config.toml
model = "masked image model"
dataset = "Sentinel-2 satellite tiles (TerraMesh)"
train_examples = 145000
image_size = 64
crop_scale_min = 0.5
horizontal_flip = true
method = "mae"
mask_ratio = 0.5
loss = "mse"
encoder_arch = "vit"
encoder_norm = "rmsnorm"
encoder_norm_position = "pre"
encoder_activation = "gelu_tanh"
encoder_mlp_ratio = 3
encoder_head_dim = 64
encoder_fused_qkv = false
encoder_bias = "none"
encoder_qk_norm = false
encoder_layer_scale_init = 0.1
encoder_parallel_block = false
encoder_inner_norm = false
encoder_drop_path = 0.05
encoder_patch_size = [8, 8]
encoder_layers = 6
encoder_width = 192
encoder_positions = "sincos"
decoder_width = 128
norm_pix_loss = false
decoder_layers = 2
init = "torch_default"
residual_init = "none"
optimizer = "adamw"
learning_rate = 0.0023
beta1 = 0.9
beta2 = 0.99
eps = 1e-10
max_steps = 39500
batch_size = 384
epochs = 104.6
lr_schedule = "cosine"
final_lr_fraction = 0.1
warmup_steps = 7900
weight_decay = 0.03
Rows from block 3 of the encoder of a small masked image model, named by matrix and row number. Rows with one number belong to one neuron. Each number is 128 + 24 x the weight over its row's rms, rounded and kept within 0 to 255. All counts start at 0. Numbers have three digits each.
After each neuron's rows are labels from the 100 images, of 14848, where the neuron reaches its highest value: "peak on" is the class under the peak. Only what is clearly more common there than usual is listed. The data: Sentinel-2 satellite tiles (TerraMesh).
# fc1: MLP up (encoder.blocks.3.mlp.fc1.weight, 576x192), inputs 0-95
# fc2: MLP down (encoder.blocks.3.mlp.fc2.weight, 192x576, transposed), outputs 0-95

fc1.468:136145096129147113134106108142088128163118165127134145117147115120130081130120101156146121165156112101167101127113115144119133160134145119191132126139120129145128148115123114150112075172143079105124140125135112125121127149108089099120110118114114087112107130123123158118139110124108111117
fc2.468:126151135133134115116130118168086105158121119122125152095125137115108164149156104148098120095128176130083146083155100087145135130110119084164139122101137157126110135132090145145169143145142129154070151100094166138123120108127136090111158127155125161106116155111116097134119121142148123092
peak on: clouds

fc1.9:117122105171138120149107125081109124129128161149132137140081138123141166174090089111126140147157123154154088143097147133111113148127108147178118107126132127154131144109127126128100124151117147094088144128122106108115113165076102100132112115115128104177103110149126101083144140128101102112
fc2.9:121131116142145113132115142137160124081154058111116134107156133142076095117209175156145156112129137151153155144134092113105121116123188092105126122135129124113142118151165123126173098128132132152180129112135148126130123087148127166123172154143135135146192183090134140127104119118132127134
peak on: trees

fc1.78:140111114161123089109112143151116111150102157144098119187104113094146170121123101100150101142099138094159106109178149103143115116188094154152130119130113119142124143116117108145156120148121124111101149097078084119122121128079102058081119155131157137174091112160121090146155130137134148120
fc2.78:148128150125146119175165065121208110136134147149136139146105145121107145076144123188174102105110137165123107132119104174113103184172151108105136125125140109106137146141152098120173167124121154092083133120128140134119121134111143098174108148133140136148161125110121090155137132152110140135
peak on: trees

fc1.340:142111120129150155145128154149128150100131126170135147110144115164139117132101111105129125128130111118122109120176069131137113117069113105147158115113125156120120149121137069140177173121139101109140128138080121110132163116144140132138107128137140137112108081107110105139156176151142159126
fc2.340:114112116116143136088140151100143162122151121115160106111158101143137081156132113105188125162092103148100115145114128120095141082138113068124153161139119148140160113114166120115083162114121116085125135141095144167105154116116192179135123126136136096186156066133154148120118138143130149145
peak on: water

fc1.12:139108148111103118159118155120141077162112118114170147135171155152160125134076105121102152082121117116144146122137135066142135160147145117161129131112126114113136130093127104106098128125091137128125134104099149096106151116146136126092111159119085167133149139096086123107164114129079134099
fc2.12:117121163119115046112112111128124147099056116161110140114100122111180123120181155094136133125155142144164131170120115122163106157120109143121122124140134110128120164090150210166162096145111129131140129102164142111166134124112140096105093167146116154087120111079124129083153123082115122130
peak on: trees; snow or ice

fc1.173:120135126126100123108119159123112113104099147161114152131085143109136150160122090160143124184105123164158115167115120098181100141133119136179150116129107129132091119122147136169117090138149140190127107071134128108164137087110133158133142122116116122086105074145157131156128083081107119150
fc2.173:128114137138110139191125098149203113097133150119115127152147152093131149149127119149130139111189102132139147125126096133114164124096090174083108135128144118127126114162178144137155145115107105146120137129140139116128117188081145084071133124136154138107154134165161133128110124120184147120
peak on: trees

fc1.286:140111119082126133153138148101132114114112137139106116144151140125126105148087110161136163126113145152139119089159116087115113160099181153126140112126117161142130132136114019118150136109115169143125164128132126041130123127133112129131189142134139175137114140120107135157149126097096156113
fc2.286:133164130137113083144095146163108120105100146116116147084137122157123154094159151093100097181182135108153159097151057125103142151123100089083142136124124142134120115167159136161185112130158115123158132123139121128141134117143096129109144132174106131117095086129161139097083116126140103165
peak on: snow or ice

fc1.106:104118110147149144115150139120142149159084110212129137139119126145138073158106142155114126114140090096166121130120142144142186100133102124119142116130145144162152150117143145153134168111139109147142129147067135142156152127115198180110184139143131134164104102126155134164150181145072152112
fc2.106:121099122119135172153138110068102132121135134127132091162145158139109145157061139150132158130088165133072141142148156150156128151144132119126126118143118109121123154097118093114139123100121112111107106152144097122119142166096094106165176126044113140110114114151109141157157136128150130101
peak on: trees; water

fc1.67:138123116148145106134142093148102135164131167121161088131105148151144142121114109194124125166177128146132116109135142103141137111136082142150160117135135130145097129118137138103115111122127108174092105146121126099142115137100132114111185157132157145145103135164202142134129144118143103151
fc2.67:133127130121151169157143121180131149093146151131103128124113119133141142136147121142130109148178094136163144126143129152143170140144077139137111117111138146137106069144172123110141135149161127173122113118122143116174130158108165127089145126107169104150136107175201124138096138072151102163
peak on: trees

fc1.279:141108115137096106131125113139091132145110148172092143126107079116149188128095106127141115139127124128152119122124132142112126189147122153161099116124120121142130116102091092141117099146105104100087130117121092093129127130120088086130123124121120100086082106179104084113152133117133111121
fc2.279:133121123152111135092128145104134142142109080131126110150166151128231111146170154132114156137143125142066158159096138103153134106126110169097122129140129126127115116119122152106077103099094123141165126142115106135124136122102172140091153130118154103134149136095126142138125113096089143109
peak on: trees; clouds

fc1.360:134128136136135123122110140130141060150111137155182146041089100139141132130141114163155091121128143149114132121104122121150116141159134147130075118141124111129083138123174124138121090129114128160165140098168132118161142123085121110149170127132109127145140091121110103138123140092132111119
fc2.360:133105118128158147160143117136118124137164123134135110130074133154144138176164139142114111148097151121098132093091122142137140118113116100119175135140122162150075151138142141123076119112117152148104109141110140109159138155110120154152121155111118107112121168102116110139112130079152139137
peak on: snow or ice

fc1.519:111134107126112113126116125127127098147072096116055130165139128139141128079165155124147131174155121142139111145086100099132171153119113136121105130144123126133129134121110107140087129111106123125148087136137095109124153085094094089082132134137148144132080124148105083147116092083096122088
fc2.519:135119113131131091131101151103153127108099137136145136119099136117174124018098161136152138132115111126116122113129115104133143176155172121104133146161115113136148128116109161143152179163096150118148095101119088133118147139143104151137113178132124143087117081137086155111135128147086127128
peak on: trees

fc1.402:137116116141138160099119139152127151157129124135176139133141129185141148120104118148087133172137117094129177104087154108122165116133070091154128123132138129139147091126122115114097138097147119157165092138102082112107146168116152133132186118129183100179139116130119134131120159132063123094
fc2.402:125111138134122143159141094151125142121183173123115137138180136126088088128153067143099129095131099164145102136158155156113106152163128142123112127099119130125097131172137139104114140110102168159078146118114123115115126089116109095150113082120137097162112159139114106159131118120214131111
peak on: water

fc1.310:143125134140135090126129089114131134162084143129198128106089147120142148118096117148115169164156124136142169130169135134135101152118101160119110115123116115132124146127156105115156103128084155112122136137132161099138122184116139118129134147137090166090075131127127122100145150121104114138
fc2.310:097137128110166145164129142134099093122197125109088130144124127149123093168161130100095122121108088115145110107131125145107122113139113072129146131125109161142096150121168128102136119138147114135137077144096109117144101149140142166132097137095118083149138131146178121105140160131124118148
peak on: trees

fc1.484:135089107142097106156064153134100123119133140180122133133110125120152171145133111066148124151135120139146119107153094121173099136118091143182133152130118132104097164096116120097114123171153117097102154135118114101085178137079119077076109132120156102152104123118140109144163108128111130138
fc2.484:118123152135174128172163117121179141120158113133114130129142129180159135122180128175099140138125100174069142114083118130106080124132118093161126130104111102077111103132137113130150110161087145135092083107154146130140128087130146116170121170172112127129120119137153110131123142151083150124
peak on: trees

fc1.101:128131145098119116134110122167087144100134157136145124084110121133142133117166112089158091179159108131147109127131154138116132155121081153171157137120125151128124115111087125132145138162121171104114131114146106124131102151097110082116112116131095101078072106157091108136131121096179112167
fc2.101:126095130124182137117142088065147123159113123132130092146189120114110073171068110122136151119077112163097095151101167105142098077108129134174134120126130125107111142144114105074105134112100135139105111140112142119121123126100155159138122116103127111169133164107128127178137113104101131090
peak on: trees

fc1.451:138128102167121122095132111167160136105124129112185164130116153150148117071163133122134094107123136095112114154111131122105121121134144103110121115137132087131133126110129144173151165132081141118135119085130128107110104117120138153102104133102127120069172175059112106120185113155178139073
fc2.451:127149128099136171119124153129109128147148151132128106098132147117120151150103115123118149159169127110087183090155088153117113132144107096160136141101148154119097098138127134097125090104206116143144112158151145140151158136168138115143115141148115130169088135128153121129089147099102111179
peak on: built area

fc1.75:139101145093104103135142099182122104132122166104105145112204118097139104100102149142094124146147129122168096128174079114126159151094155165112136104126143132099118110125104114079148136162158149174149139119110140111118174112165175111079132139117129135118137149154151155146146099087139148163
fc2.75:146127122129121082112108112131140126123132103083125122130124098111104148160112131154153125102093106138109123135136143112149099131126156146204132134148139132109148130173129160079140144111134139102122112115092106132117115132120103168168127143198115082124144172125127138123070136102153130094
peak on: snow or ice

fc1.167:130124129121124102096136124115167158105128110148137120142123133122143171141125144138101081060135165171104154140130115125155182104117128133095062133134119100137168132120144138124143119081100101111143122156151116134136158111085136107114125126125151184112171147099123048134132105129136104131
fc2.167:140121123107143121110146144122125133162114089121163128123120145128118115137164101133129069146152110141148118146124098111102171079074074098099132147116122148128113169134145110116113136094112128122099161148113126120138075164099137118125143069126136108120136121097145103132138121154139114127
peak on: snow or ice

fc1.124:104132143147145113146113140164120115154112118150117157112115133122143207164085099152115147139103187182131126125121161163143128157172163128169137086092101122137150128117158120139148157186116144126087094110099146110121109113146180088144103123127088112115127128159093117143143120118159110131
fc2.124:180160117134138144137129183134118094112130117125111105142115107133189117116154154128144146141107137142100165123151168184121137102132148100111122186166110122106126143153134120138158156158145162169148084130138170130131132081183123139178114122130128169133137157127128143138114145150143118197
peak on: water

fc1.51:140153145179084140129125138117134142091145128122069124114136151084145095151146128137105138130172161148092143119158093089148137146103139137097105101105154142139139147106140139091130092092080167126117160165177118129109161147139125156137163116111150169130168181175117103100158125135123128106
fc2.51:130189112121120114164072118113092133164145099113170117142096123135182178141139154148158142122109112153159144139098118114145134172132165124148148086115133137164144148176156122155127134106166134153161131120140129136136131141171035163137132175151134132138100131152135139097100113136133119107
peak on: snow or ice

fc1.170:125114131126101111139137085128155099089095138161091151157118137137142118105146127120144105164177091145144112112104086123131159161139123165146096108136129108142135136110123135145091155138098153134103095136129073110138122115079101115082139133130111155093059116174109085138150093136126139137
fc2.170:127106130126124071152121072135145116084179132106126132130149103094117117088055121137161128051142117106155099145131098148109111175124163152190122139144132097127137144144118117129101136125129112114137112110136084130123128176095105138146113140126143088105124123135138125159156134139150117101
peak on: trees

fc1.566:099120143134124150151113114169119101160108138115124150117127114112142099169151118110107109124144150126114123097146108125111151124125055117102162137121123179146117132125162168121132161095148092124138098137086098119119126125122129159095113191083110134114100128126158130123130154070112100169
fc2.566:152155132138109121077106192137154125076123124130093121132124147126105153116065152130145132087090110112145131132133148198127116065143145134118105134135133106116136142129150120157124131151120088101123129120167183114105150113099089129119129111120133139127112117182158140129133121175121147124
peak on: clouds

fc1.14:116115118129089116103111141102124141122091147156135128163119147142145128093113126136068103133126084121140099168096150140168093089191137155145108145145152108156137128121131144124121132125061110174133120133114115124136133153105155145183132137112136113089144092151103092141155123110101117134
fc2.14:132150152136120115100108123148149105149130117131102133141145126134172135084076089127108091095109102106152100115144141158120132122110167134171141154110144127131152134134162137153128172154137080140143187125128071150130131127122104094129136136130167109120141119172101135192130125144136106101
peak on: crops

fc1.248:109140118135135139115158142112147119112106088114119125119081130073138122125098162186155132145181084092136158171100164128145178104081142111112149130144122110149140097130178136148110119157143138138126128160117108138137151155114133141114124118129092137165151146136084132121125136109129164102
fc2.248:141118149123144119141121165133155092129092125151112166103145119110144127141158108128187132132124089130119090134129162150088135175111162081089138135149095105122117145142146129146123123128099157155121110127100145147128104151147158147128122160134148132134127112117080131123136131145128140204
peak on: snow or ice

fc1.529:118132151091093138137114172120097080111138143146118118109148156112134150128089148142142125126120090120160110124125119059143197148144173139147172124110131124119120111134081099103130161114108195167104112122117141094118133130132132093120160146120129162124153125108156118162146113113123162124
fc2.529:136160105140126167132109141118115118113153142138111136128157128120131147101129125123142103122138157101125144101124123108150169155107204116125161110121113152143134093137077092154118133139140126176110142071116132128087164116121094145110180115151168161156139130138131151103102136158112161142
peak on: snow or ice

fc1.82:128126137142160145150125137134155120163129126124129121105095126121139141122113118141156126143111144144146158134127131138128134143156130110145140110113112127128129131128118125129134157178134153130107144124130128126121121111118150105151125114132130127142135120133130134144128132136140125160
fc2.82:120129115139158130074115140124094123099167153125130129134158136132034118117141126083130113117122110086113059120121124127135151110104128123098136125139157125141128123132156134120118105048117084140130111118119113122135123148134105139102125107108110139118124138107105128115138127127137127113
peak on: water

fc1.421:138094120122113124160122165173108151154114139134130112131084135121144126169123114107111111144149136150143104101079129130144098125161104132154132140131101113092078138100130133115154120152117139123130106129094139106153152114132142097096098141103135135145129154135114135102157094108130123172
fc2.421:081096108153137105108134106099149160134146112108179111139182157128122153100150155167128148104145139086128117136168099056128135105068163141090152120097141124136139119130129107121153065175086119115120089112139117122123117136130127123140129170126115110100075102080129107150133137127106112087
peak on: clouds

fc1.550:120126096180101125127114121160139111172136164157128161135129156111140129136095102157114124107130154086127111117138105135128130149123102154138119128138124122157131160102160173131156124144120114138110066157111113127123130163151154138130123161072128126089080112170166107102149152112125046145
fc2.550:128134118114108091095108152162102118080122131111155147105099142153112154108183137162134160156153128110178181127163091113109152136152160117119112122124128128131114136151127121163134102127127111157120148123145148121140155115148142078104210131126125134097108080128173120089122129132195131075
peak on: clouds

fc1.326:134126130181139124149115109132127109130138132125112139114097123105168140146130105168079100095124149166126133103152118145133146180130109133133140134123102145172128144095149123109149133108108127121143154140090105095117160171115160108127166133106151153097128119122153105135150109092126090151
fc2.326:103122153146132153154100129129130132119136175115099076100131105100147143162112121118131124100131087162084131102167137177157128163152116215142116142132091139127142076126125173114179107101112122116085103144136105101119197122160158073130153149110136116085105174119169128077117136093135124139
peak on: snow or ice

fc1.457:148134146096140143126099109146117132124157150137145149077113105126142141128128093127146111151125138115150145108155115128126149134135146139149163155120137186158123134115123110093152150171137144144104152119121134103143139144156092076139105139128097150138100127133112099109144169121144143153
fc2.457:148131145108093135085174146124105137109097147157133095149140127146156067130116118135121096124112100118100083161110187133145104106106101115153141130137112131145149132115122125146050149124091171140088065139119157122125139094120170190183116102115137140135105122147084114127144122134114117157
peak on: clouds

fc1.323:134142122157138170163113103112129138133098143154167134150087144131148147190123123176153141133114141126152141147148148135131140127143154147188134126111134107130130145070143175141110110107142117127083151148125134157143129106076131113129147123067136110118099137138080117101168152151110110074
fc2.323:153158122124118144122136106081054151101102124166148083167087148126199148174118115119105119089112122158103122175098159097150126100130105151167137111125138142149147135113106098115097151100122134100117124139117099112116115134080115136159157140108159110134090140117105116123142119128095123087
peak on: bare ground

fc1.376:123108116145107104134108118130116114130147189137091142156118143110133131136085100122144143139165147124141104118131105123120129168162101155167117134125119123154123145126133090119076089175102142085097117135053095093113141155122152080133087122118121121174111126155115067099140121113077107112
fc2.376:101111138135159094145138113166115162094139097107141139107107117172078139121195132158117114145148114131151161137144074128104114122125118109135133117104119112116125135147132130150133106131126095146115092133141092126145125125129073108147165159122116148078108104140171102084125114101201122117
peak on: trees

fc1.298:125103133137148131108105088129118103104082125106130128132115104146144128140122089158130086133123105122101112142099152119125110124123121102154127131131156125183142095129156121108108120169112124126165049124145069108107108152134204139160143144115147093160130160111100128144121121072110106143
fc2.298:157142131100105119124144158112190140117074079142158157110116104127151131122153193153105153086096147125111150136132139143132130100109162124106113116120111098105094137105085139148130109085158092138118090140116151141128163092144114129132154116135121144114131114082080161117137112179107179085
peak on: water

fc1.439:112123084163112116144105092123177140128108109159115127129113149160145166119137153153121164143135159080079140175131128096128143137133127080116126123145143110157098158107160122147161107112087133121144103162121127115130146169134154125115109165133117123126121179119131129141130146102092059137
fc2.439:131122109114121164193156085128146139075128144117133147147132126135115120126147131179119130105123155094146090132121162120134120197159142146127154118132102117093126116119170126105139150115128175146146137133093122139148108138124162138125142104142148137158150201122101131154109136132160142140
peak on: crops; water