config.yaml
model: "masked image model"
dataset: "Sentinel-2 satellite tiles (TerraMesh)"
train_examples: 145000
image_size: 64
encoder_head_dim: 64
encoder_layer_scale_init: 0.1
beta1: 0.9
lr_schedule: "cosine"
final_lr_fraction: 0.1
weight_decay: 0.03
Rows from block 4 of the encoder, named by matrix and row number. Rows with one number belong to one attention dimension. Each number is 500 + 40 x the weight over its row's rms, rounded and kept within 0 to 999. All counts start at 0. Numbers have three digits each. After the name is the row's rms in percent of the matrix's.
# q: attention query (encoder.blocks.4.attn.q.weight, 192x192), inputs 96-191
# k: attention key (encoder.blocks.4.attn.k.weight, 192x192), inputs 96-191
q.46 092:374528583603586514487465494461409469489507503474537454490495436495509545456500465493523523496490528560477472475501506455486462518481499555463460350377382486509579573580606501532494481547515513529523548492513500486558510487532501496518455434464536458514475440492485489505573516489507512525
k.46 094:529608638638561537537542456465490503474466463556485537440452514522519476517538453486456500497503523513460482522547517502489513479543454498507531291391508567588581552531475488499495490530539443524569444469534497497485509477450515467451509491506515516462508511476523463568424465466534535540
q.47 089:596555521492499498505519508507501531468597503522543522532498518472474520483532541512466503518526516499502546535481459466494491470496457492485511486533532533521512492508502466454477522530493494480456516499497459481494502498506469520505485527544458516454481449516446486490524485522519447417
k.47 090:576527459452483464479484515482514543522460495488502512490525518512532463516499539457508496514442434555506465517520534508502539538540446494539518535546550485498483492484433432529503504529486510511458464480461504439485475498528512433486514492502506526460519516473512505468473479470486522518
q.48 084:476557562519526491430527469430464469439576467484502482529498453498450510457517466505455483501549560531463498505492463500510468433546490494519512535531538569584597576539587490479478525532458502575532583514498503499545493475517492560560448499504475522543467405523460420533536474523451454477
k.48 092:477525493495455464437472411467435528507461443470435532487455520469483442489531533430482523524482448530482451507543564476498577540498428521532512494535617554595543526518480427505479526570533479476451449476477512422483478525487525424453558486482519536436531489422531500486426474419535487527
q.49 087:253332482508525509537527485418521486522494528508460517508511529484470507472489516507490433544524510487471492531468536494496496506469512503516464568395408460466514561499578500497498486489544483482534475444466547476526532522529507473429532530506508506535469435472513424592537476488495509509
k.49 089:279448538597600576516484472496440495488499503486507534476480506475552489445533471496481472468518492508488521482513522517485517510478484548516526399308364464504532513538541469490547547521535544532555512480479531511514516527455485468515442448495493518541545490527486462496450506458537524422
q.50 107:582507467461475481499482557520515525497570509505539513489502507501489527501501555511464515494498503493485558506490443480477494484485454504489503547573534489445466442467475466440461492486476479469457509530501473489481518496496468499477455507521478490473470479499439487484523495524533503434
k.50 103:533439412424495481517519536507542545517495522520526506490536536494515478518510544470523483502465473506536466504511522505496508508532457475525516581540482437434424465453436456522495496513480478501479464466476495468494500484528507451517482490508494511465513512485529484488474487469467485496
q.51 092:387432482506539504524453536534496530527486496502545473487490474488483571438442514485481515481491525518498526521512482448456469533414514513458451506469413447412501512514553479487476469464536476489530515488505498512523547482506495497460467451496538445504463452491483452546572530528529528477
k.51 089:411451497563585570559569492480531500471539507559521499462526561513493458504565505508512467497471499483494486469486537537489469500534458488546541437385370441459471526517486495510515543510533512545572478461521536515506557458517507467498458492501509532511538555509533444532421469459469523499
q.52 102:467380356387446502507521573543551526527581549490539552479558488501551440497539566537467462479483467501539520487519516523472524505497468523522532627540481417405401422405432441422524514486492528437428488526490522497501510516502483492515474516502451516506517522533512483486476467490527502472
k.52 098:374338423444525541582476571535585524526469554528521458520547539500487529509504497479535474506495492481509538502471499525489540477507521474502453563460349354330365423417455467476468474455468516520487507503522557506491499520501472473482452528512513492528483473508511477502535522492501531484
q.53 091:531563554535495500443482430448459470522411409461446469545513510480513466518488484484495534470461454525495500492519542514469462553475514500511521545507605579602574589561554540569582502529538561516533492491497529524494463509489528484527521498468533551480527519512540514489478494548460524477
k.53 094:483511517486451437397490415465418429452483439486486451517452466482508520460526512495506499485546533449439497495466485522488476491445534495495486543584618626600592565578596581508518497489480525452506561489543514521527464493493501521506537509508519501503496498513492473509504519544459509463
q.54 100:511488455455457464471484487519495497522394476494457466514495531488522507503453444452500524472504519482500500490511507516497484512456551471520475593566549513498472496488499516539506472440518534543574487507514505512497515492473534474509483492472559483523507530502533476521512530508464541539
k.54 101:439435452471469497464520491491496452486577504469483483532480467502450491451525524487492518482566518434450497483483463515487485489438541510511514582526515513503499516504556556489513515495524503455478569478534529528522495474522512557510513513496497508525511489523494441522482491560470485490
q.55 105:504501474457569546520491431489482466442435421432572505550493527513548458469497509464415488450465460545468499515543563463488520583442469526510533580522500512525501556499472445513530470531480490453463529493500534540472499508495540469506482481484448521459556472500494527466503535549513531369
k.55 105:451456517517426476415526506494516450520502448496395414539515525481423482475509531552517517548492490436525523468471456531508467468566492493455452568495540501533506509501584555544468581405558476559549512496567553482530476514522496475458528556505594522524389507487493441548487481488470512487
q.56 091:453506538548533519474527486511507514520374536485510507467518463553482486505552512533528515515470457510528485509447511479476479510582504454477574458422479490518522528546552589559562537553439479517544522524529512501569453527511567498522531462456527517489492507497512482537463474449480485501
k.56 095:499539562561547506507488448493437447442464455491520491541496465486479512495506496565497438556551517443551487477497532475532446491507545545473443434482506555568608513547527545546498520470530529510457558508483524544460474519573478587525487516502513474519496494539535604492542544516496470505
q.57 096:377448488502545539483522509530506523508457529461538532495564479502554430496562536535485477483488457537556488487491589484459486544529460483501550508405420436468508538498553526480573527576510519467470515519499533522571469535509538492522513465460486546489510505535524492522505467494492499473
k.57 099:403453576571592542562488457490515442477432453524528481539495516499472540477554481555505428554503511444519506497468539509519474496517539522498437415420411495498542494532516531531505525441505548528509548503533570539462483522528463517505468536520549483533498490538532517521528549492477513487
q.58 089:514509525518473466438521376418416468511494416458461454498464475540435477473495529493449479474506452540485487492525513497503494525512542477491492627578642607586584560595511523622563514503522526509495476483501538472431461478504518498522550499448475530461540489494493514460476492527489526473
k.58 088:426493428430397451353462447437396506439448427497406417495473484432564486499477488468525534475509532451445504499487468514442509499436481498477514605600633585637602557543573500521507513516490513499509505506488459461555475520479499477495522468484513512491482511505500471476498495521506485464
q.59 102:571535489502479507516506526523576520498360476505422514545506556474453494495430442494524526532494524471485514554519486505488495513461526527530513535514521507499490504498552462494462531480532460523573483449479437533486515523506550498458511535540553521546463488462547446551472501518456477539
k.59 104:491480480481505478470479447535452457512600497440521533579466430493448471435520493506497494509549471468522482458520516499517432506463575522521504556526538530560503522508546561502527503480525546480467587489539571549548522513538484578576479520520512501504524518543475500477475479565474453476
q.60 096:514534521541545505523490508503475514469483474486531474534493525496491535476474510471472545521501531502465538540533465465472478508445488510469510454463477505492534532544565472486477488513525461470519517457481461515520504501506500486461484493514513507482465445477466485524528516562517495432
k.60 094:513534539523530485480520493475491485513527502492522537526493505504528450478540514480503471494508461505491452496508517529494476474517471514547524482463532517567530544524512519542520500503523513513479498456518536488516490451549508496507509528521523528489516554506528440504434453499431497509
q.61 089:607540490468462481500470497537518539523449476512500480484480498508474500437430561478521497474483455515448548542463454476466508510432507469465530579610591541495512514543499497519485549478510423421472482468467503530467486515501509542468547503501452522470474512461469513495476474523508494444
k.61 086:529427387404445478456514477490471476471497467503540462490541461489492508547471511539537455536462528498536498466500549485477452470516514481520515631653537531526540524528519503560486493491453538527509510532488464524527522505530499514571490489503473510525464530511527565424523522475478447451
q.62 088:519505496471496488427478498463489455458435446472527510526505528474451526472475492506481480461481540543497523518486474495460458461504476498511521634625562578545547544540554491506485516485502496531517531533514525500514519515488511506502471504501542512524455458512499408525504529498457481451
k.62 094:428437431445444465435525406446457478504503399465405452474498498500439464478535562492504496562473471466550457437501539468534472544529489481504502612589583529557547522508539482522471575528511491497494517519496547464486506540513526466529515469460528500459515498478500540508493486464500482477
q.63 089:452404409466500529548490519579511511529442558504546548452537500535501476531506505523501483479470481541559461454518542511495505550544503515486515497481413411394403426445418486497497490487491473480490507522533526524501511507493519506503497464478512478498528548500514523468477526460536553521
k.63 096:467461514509544569583523578542597511504523525538492446511525503499448530515468471550512502531494521455555554493470478487524473478547535477472442480421360399400437448440489522489482521438499486537528507520539501524490540513517488531524458535494519466547445479514493526534562522537493497516
q.64 112:430478462465483518502497518498507503493633503493508469496494530486469534474541553523519558491504481444506570489512528529506469506534471526489515488469473448438453457465475473426492538494461465527470476549525510502491487462524440513479460503517485494473493473450439485505477477500549505481
k.64 108:439447448470471498512509512464504528514440522497466496444532511478527481515544526464490500486491476564480502472497482519498532518519422520477524546498504492496496489490497460488423474501488492475494498484447485439492449483474504482466477481496463509516518473474521498473491492439549504496
q.65 103:541417361340411486496496521545539516519532534472454503522542575509460556533482566470547536561500525452492549481488485512515504535505505473524493700667535491440437419444439468490478508527442527492457512478480535479486520487503474509503533513511508518548541508488484497513514527559494437518
k.65 100:670480403375375424465467554559559554533521512494499530481533492515469470479513478494501507474508477512486527495514485441485486530515498474517518645720637493452440414408443448500485488484480502426488512504473468521453480486517480479544487479490462499511538516496524462431490481488519471476
q.66 098:482464434421408468451485462436475460530543469469452469483513542493436499474508574493488588518516510490538559476510515533472465488497488500461520622605587546534511520515532491495476518496508503534492524550487542462494494478488475519469484503497465494496476509487485493492477502514529482485
k.66 092:594540470477449482451503489478485491467445511475493492500521457499486486501509518486533490495522497512487490490509509495479509489506513494531495604650598580547554531534532498530485538506507471473494486539492481533489465485485510497517498516502480512490503476508539461488489517473506475497
q.67 089:604498497518492469514474494467470450468421494461554584517482484561515505518482474474497466520546504552463446532529577517540529484492542583534537517560557533491511483486402471529552504510499566463453451541504550451424548515473509481489591534524544497535595520505540551460460525497462461547
k.67 087:596558554485508500446495501579492501533595462454527498545486466490445482443488472556483510478566479416466514510495472449495471432529511470556515476544553474550526491479567516453504546538465502471474602504466512558515470504566503495589533458466461508444505480531478536522505478470509520516
q.68 108:548561548516457418417489414418425466483443442468496506529476476532540499506465501479446481485489518521515465505466511488460506482465494484489496543591640622635571586545571517552519478442521526469562510499480489478478516496504522504492501434504495483487520550553498536510529511461506499528
k.68 101:595622602586531485418490419445454468455483424508458500537445475500481497517493503510492500517454516523500489493520489514477480496488503469491489491539588629638631575576559527533560521539537540541502515490494495493500533505537500498498527493494504511444542513482510476515517518560476455490
q.69 104:430559531525473459446475442427426450484463426428450490489507488508515517485517481565444502428464540500540469461439567473463439505463506507461521480496513547628556566567591481539490527451556526520552485560530467480479506498497518518484477457521538478444450519513479554523548492378541477500
k.69 099:469530595643536477426504428419436444448410472518488491492431471502448485508510516544517491546489511559465481506506537577484493501499474489503491527489531617583607604608568557578559552568510524534555493524514520528495507507454511509450517502470462528466487516481492425529489519560521487510
q.70 099:510478447488482416520449476472536465544525491505545556471495388480495445465522506459440510505482477542498469489562446492522515500552532498518542544513536484480463508422437451527494530553579523510473527471535504477444559499497488485539531497499429535486535581513513486461453448516483556530
k.70 098:541486479430446537452578544499553530501493534513525494511523526565534509505536502558528464491486520450525427529406486451518492492503451470528479537573514524501462478474521516462453490500452458416451485513470494528521492503494567418492495474443495479468435440485499507506535523489481462497
q.71 104:644563488495528518567488565600539578520560550516519494509528497521502510498430525494494506527466495455584548506497470502520481496488491377526497496511516481454438444469471470491498457549501501525488546453483506513512493515521478539602527494520486469546488506472453512482507479577556455467
k.71 112:591522492453453467552502583581596557513552548576496516483524529540445487558515512530471494495459530559501483546481507468486417543509492485451498386504503449434417421475398532502493505467502461486546460520473456527459520476548478497497513518511524483495481573496576522418486531510488478519
q.72 103:461462441451437457415498411397452392441437438394425549532471525505470471515543539495487541473497496516490522463482514535495553494500459537476523626631584573576568544537529502512510537455534533466495530532492482471450489483479524542436519472499548500474562527488523519493473499464498508519
k.72 097:601569537500462490448505436446444449511471447482473447549540498487487466471459461500521467512525452488485484479495474518469503511500544528537516649633632627651581612538590509516474521545464544472471505527520513520501522506471504479538508537517461540512563477513492436542494457506493487503
q.73 096:460419418437505517476494510514549492487419526491475510514489487474540487527508511490530485517456477502490508476478471476521565512526470474519473584553477469447485468463482506547484476488462509473489509431483481506505506493504521480515508460482542491503546522517527506518525508483452515543
k.73 093:518447448429467474527492498523507510530566492494510505531533538509485512452454443505483499499486492482475519490507463482518491528494501508504525588562523483474442463444468453491508476511500526503494502472530508486503569504500488482518490512524477510512548503540464484505516482530502529489
q.74 100:699582531506436437433468441460450422470497421453463520511497493529467502521531500457464500505545527525450491530489479538482488488445533509519514528619660613622562536540491540468528536496528533483482532542505510470465528506482487525484583537522474525475546511497517540482484513537548472497
k.74 094:687677640578514495438509458488459500492458465488480492532494431505515468511509545519511494499550459504483463519497514463451503499499513496512500434538620601631600593549569503495494508510474497454455494493466465527482446506512517506540510496496508491442514523451515480501487489495497476483
q.75 103:587605591579500425436494406436425444482447432463497519539461475499522502508510471511447472456501515536496437528472524513494509487500491518492515463528604606630582571570554527555530509461529517503564518527504491494501522494507523479486527470505488494441528518522506563513502509440502510497
k.75 099:554637625617554503437488443423446474460462427475509496520463470457511495507489509515492493554477497496484486497507480535473515472491456488500494415449543609631627574598583536509538528555523522517480494488487487498508512498509506494501534481487511512446520498496487456546509499522491498516
q.76 094:445545578616533482487481433419451432468441404447476539526464458525541487520524475500450460430508500495470468490445477498516531473439482486498474394431494546619565569562583536480517466432548507470554520538512430502476461509483522565471466474513534519487485519485500496519513492480537516466
k.76 094:427545624596570533503531424439443455488472467543425461503489473530521480508508523515486508481513480545520446461502546527436477551453548528456507459389468554589598641589567525515509524510531545563513484514538538492513527552504517536473496527512545482518530523486517506541492494546476477537
q.77 091:437456447507499536505474528488548484524537517534513452441480433484478439456526518523520548506473446508527570440528461514513454481549486462493523493425459433470486515461509505500463504500533428574477504519535476527532491500493487503540445529463467474481438526502498483479453450491512556460
k.77 088:425424434449490497559556534514485494494473573517524514474528532558523527478503523529521478470527530530457453527437482521515510513464477525504485540511436482441456499517479493505452502452519438496538482537531513504521512484433527487463493530540480490542472467512488533471509524497519537512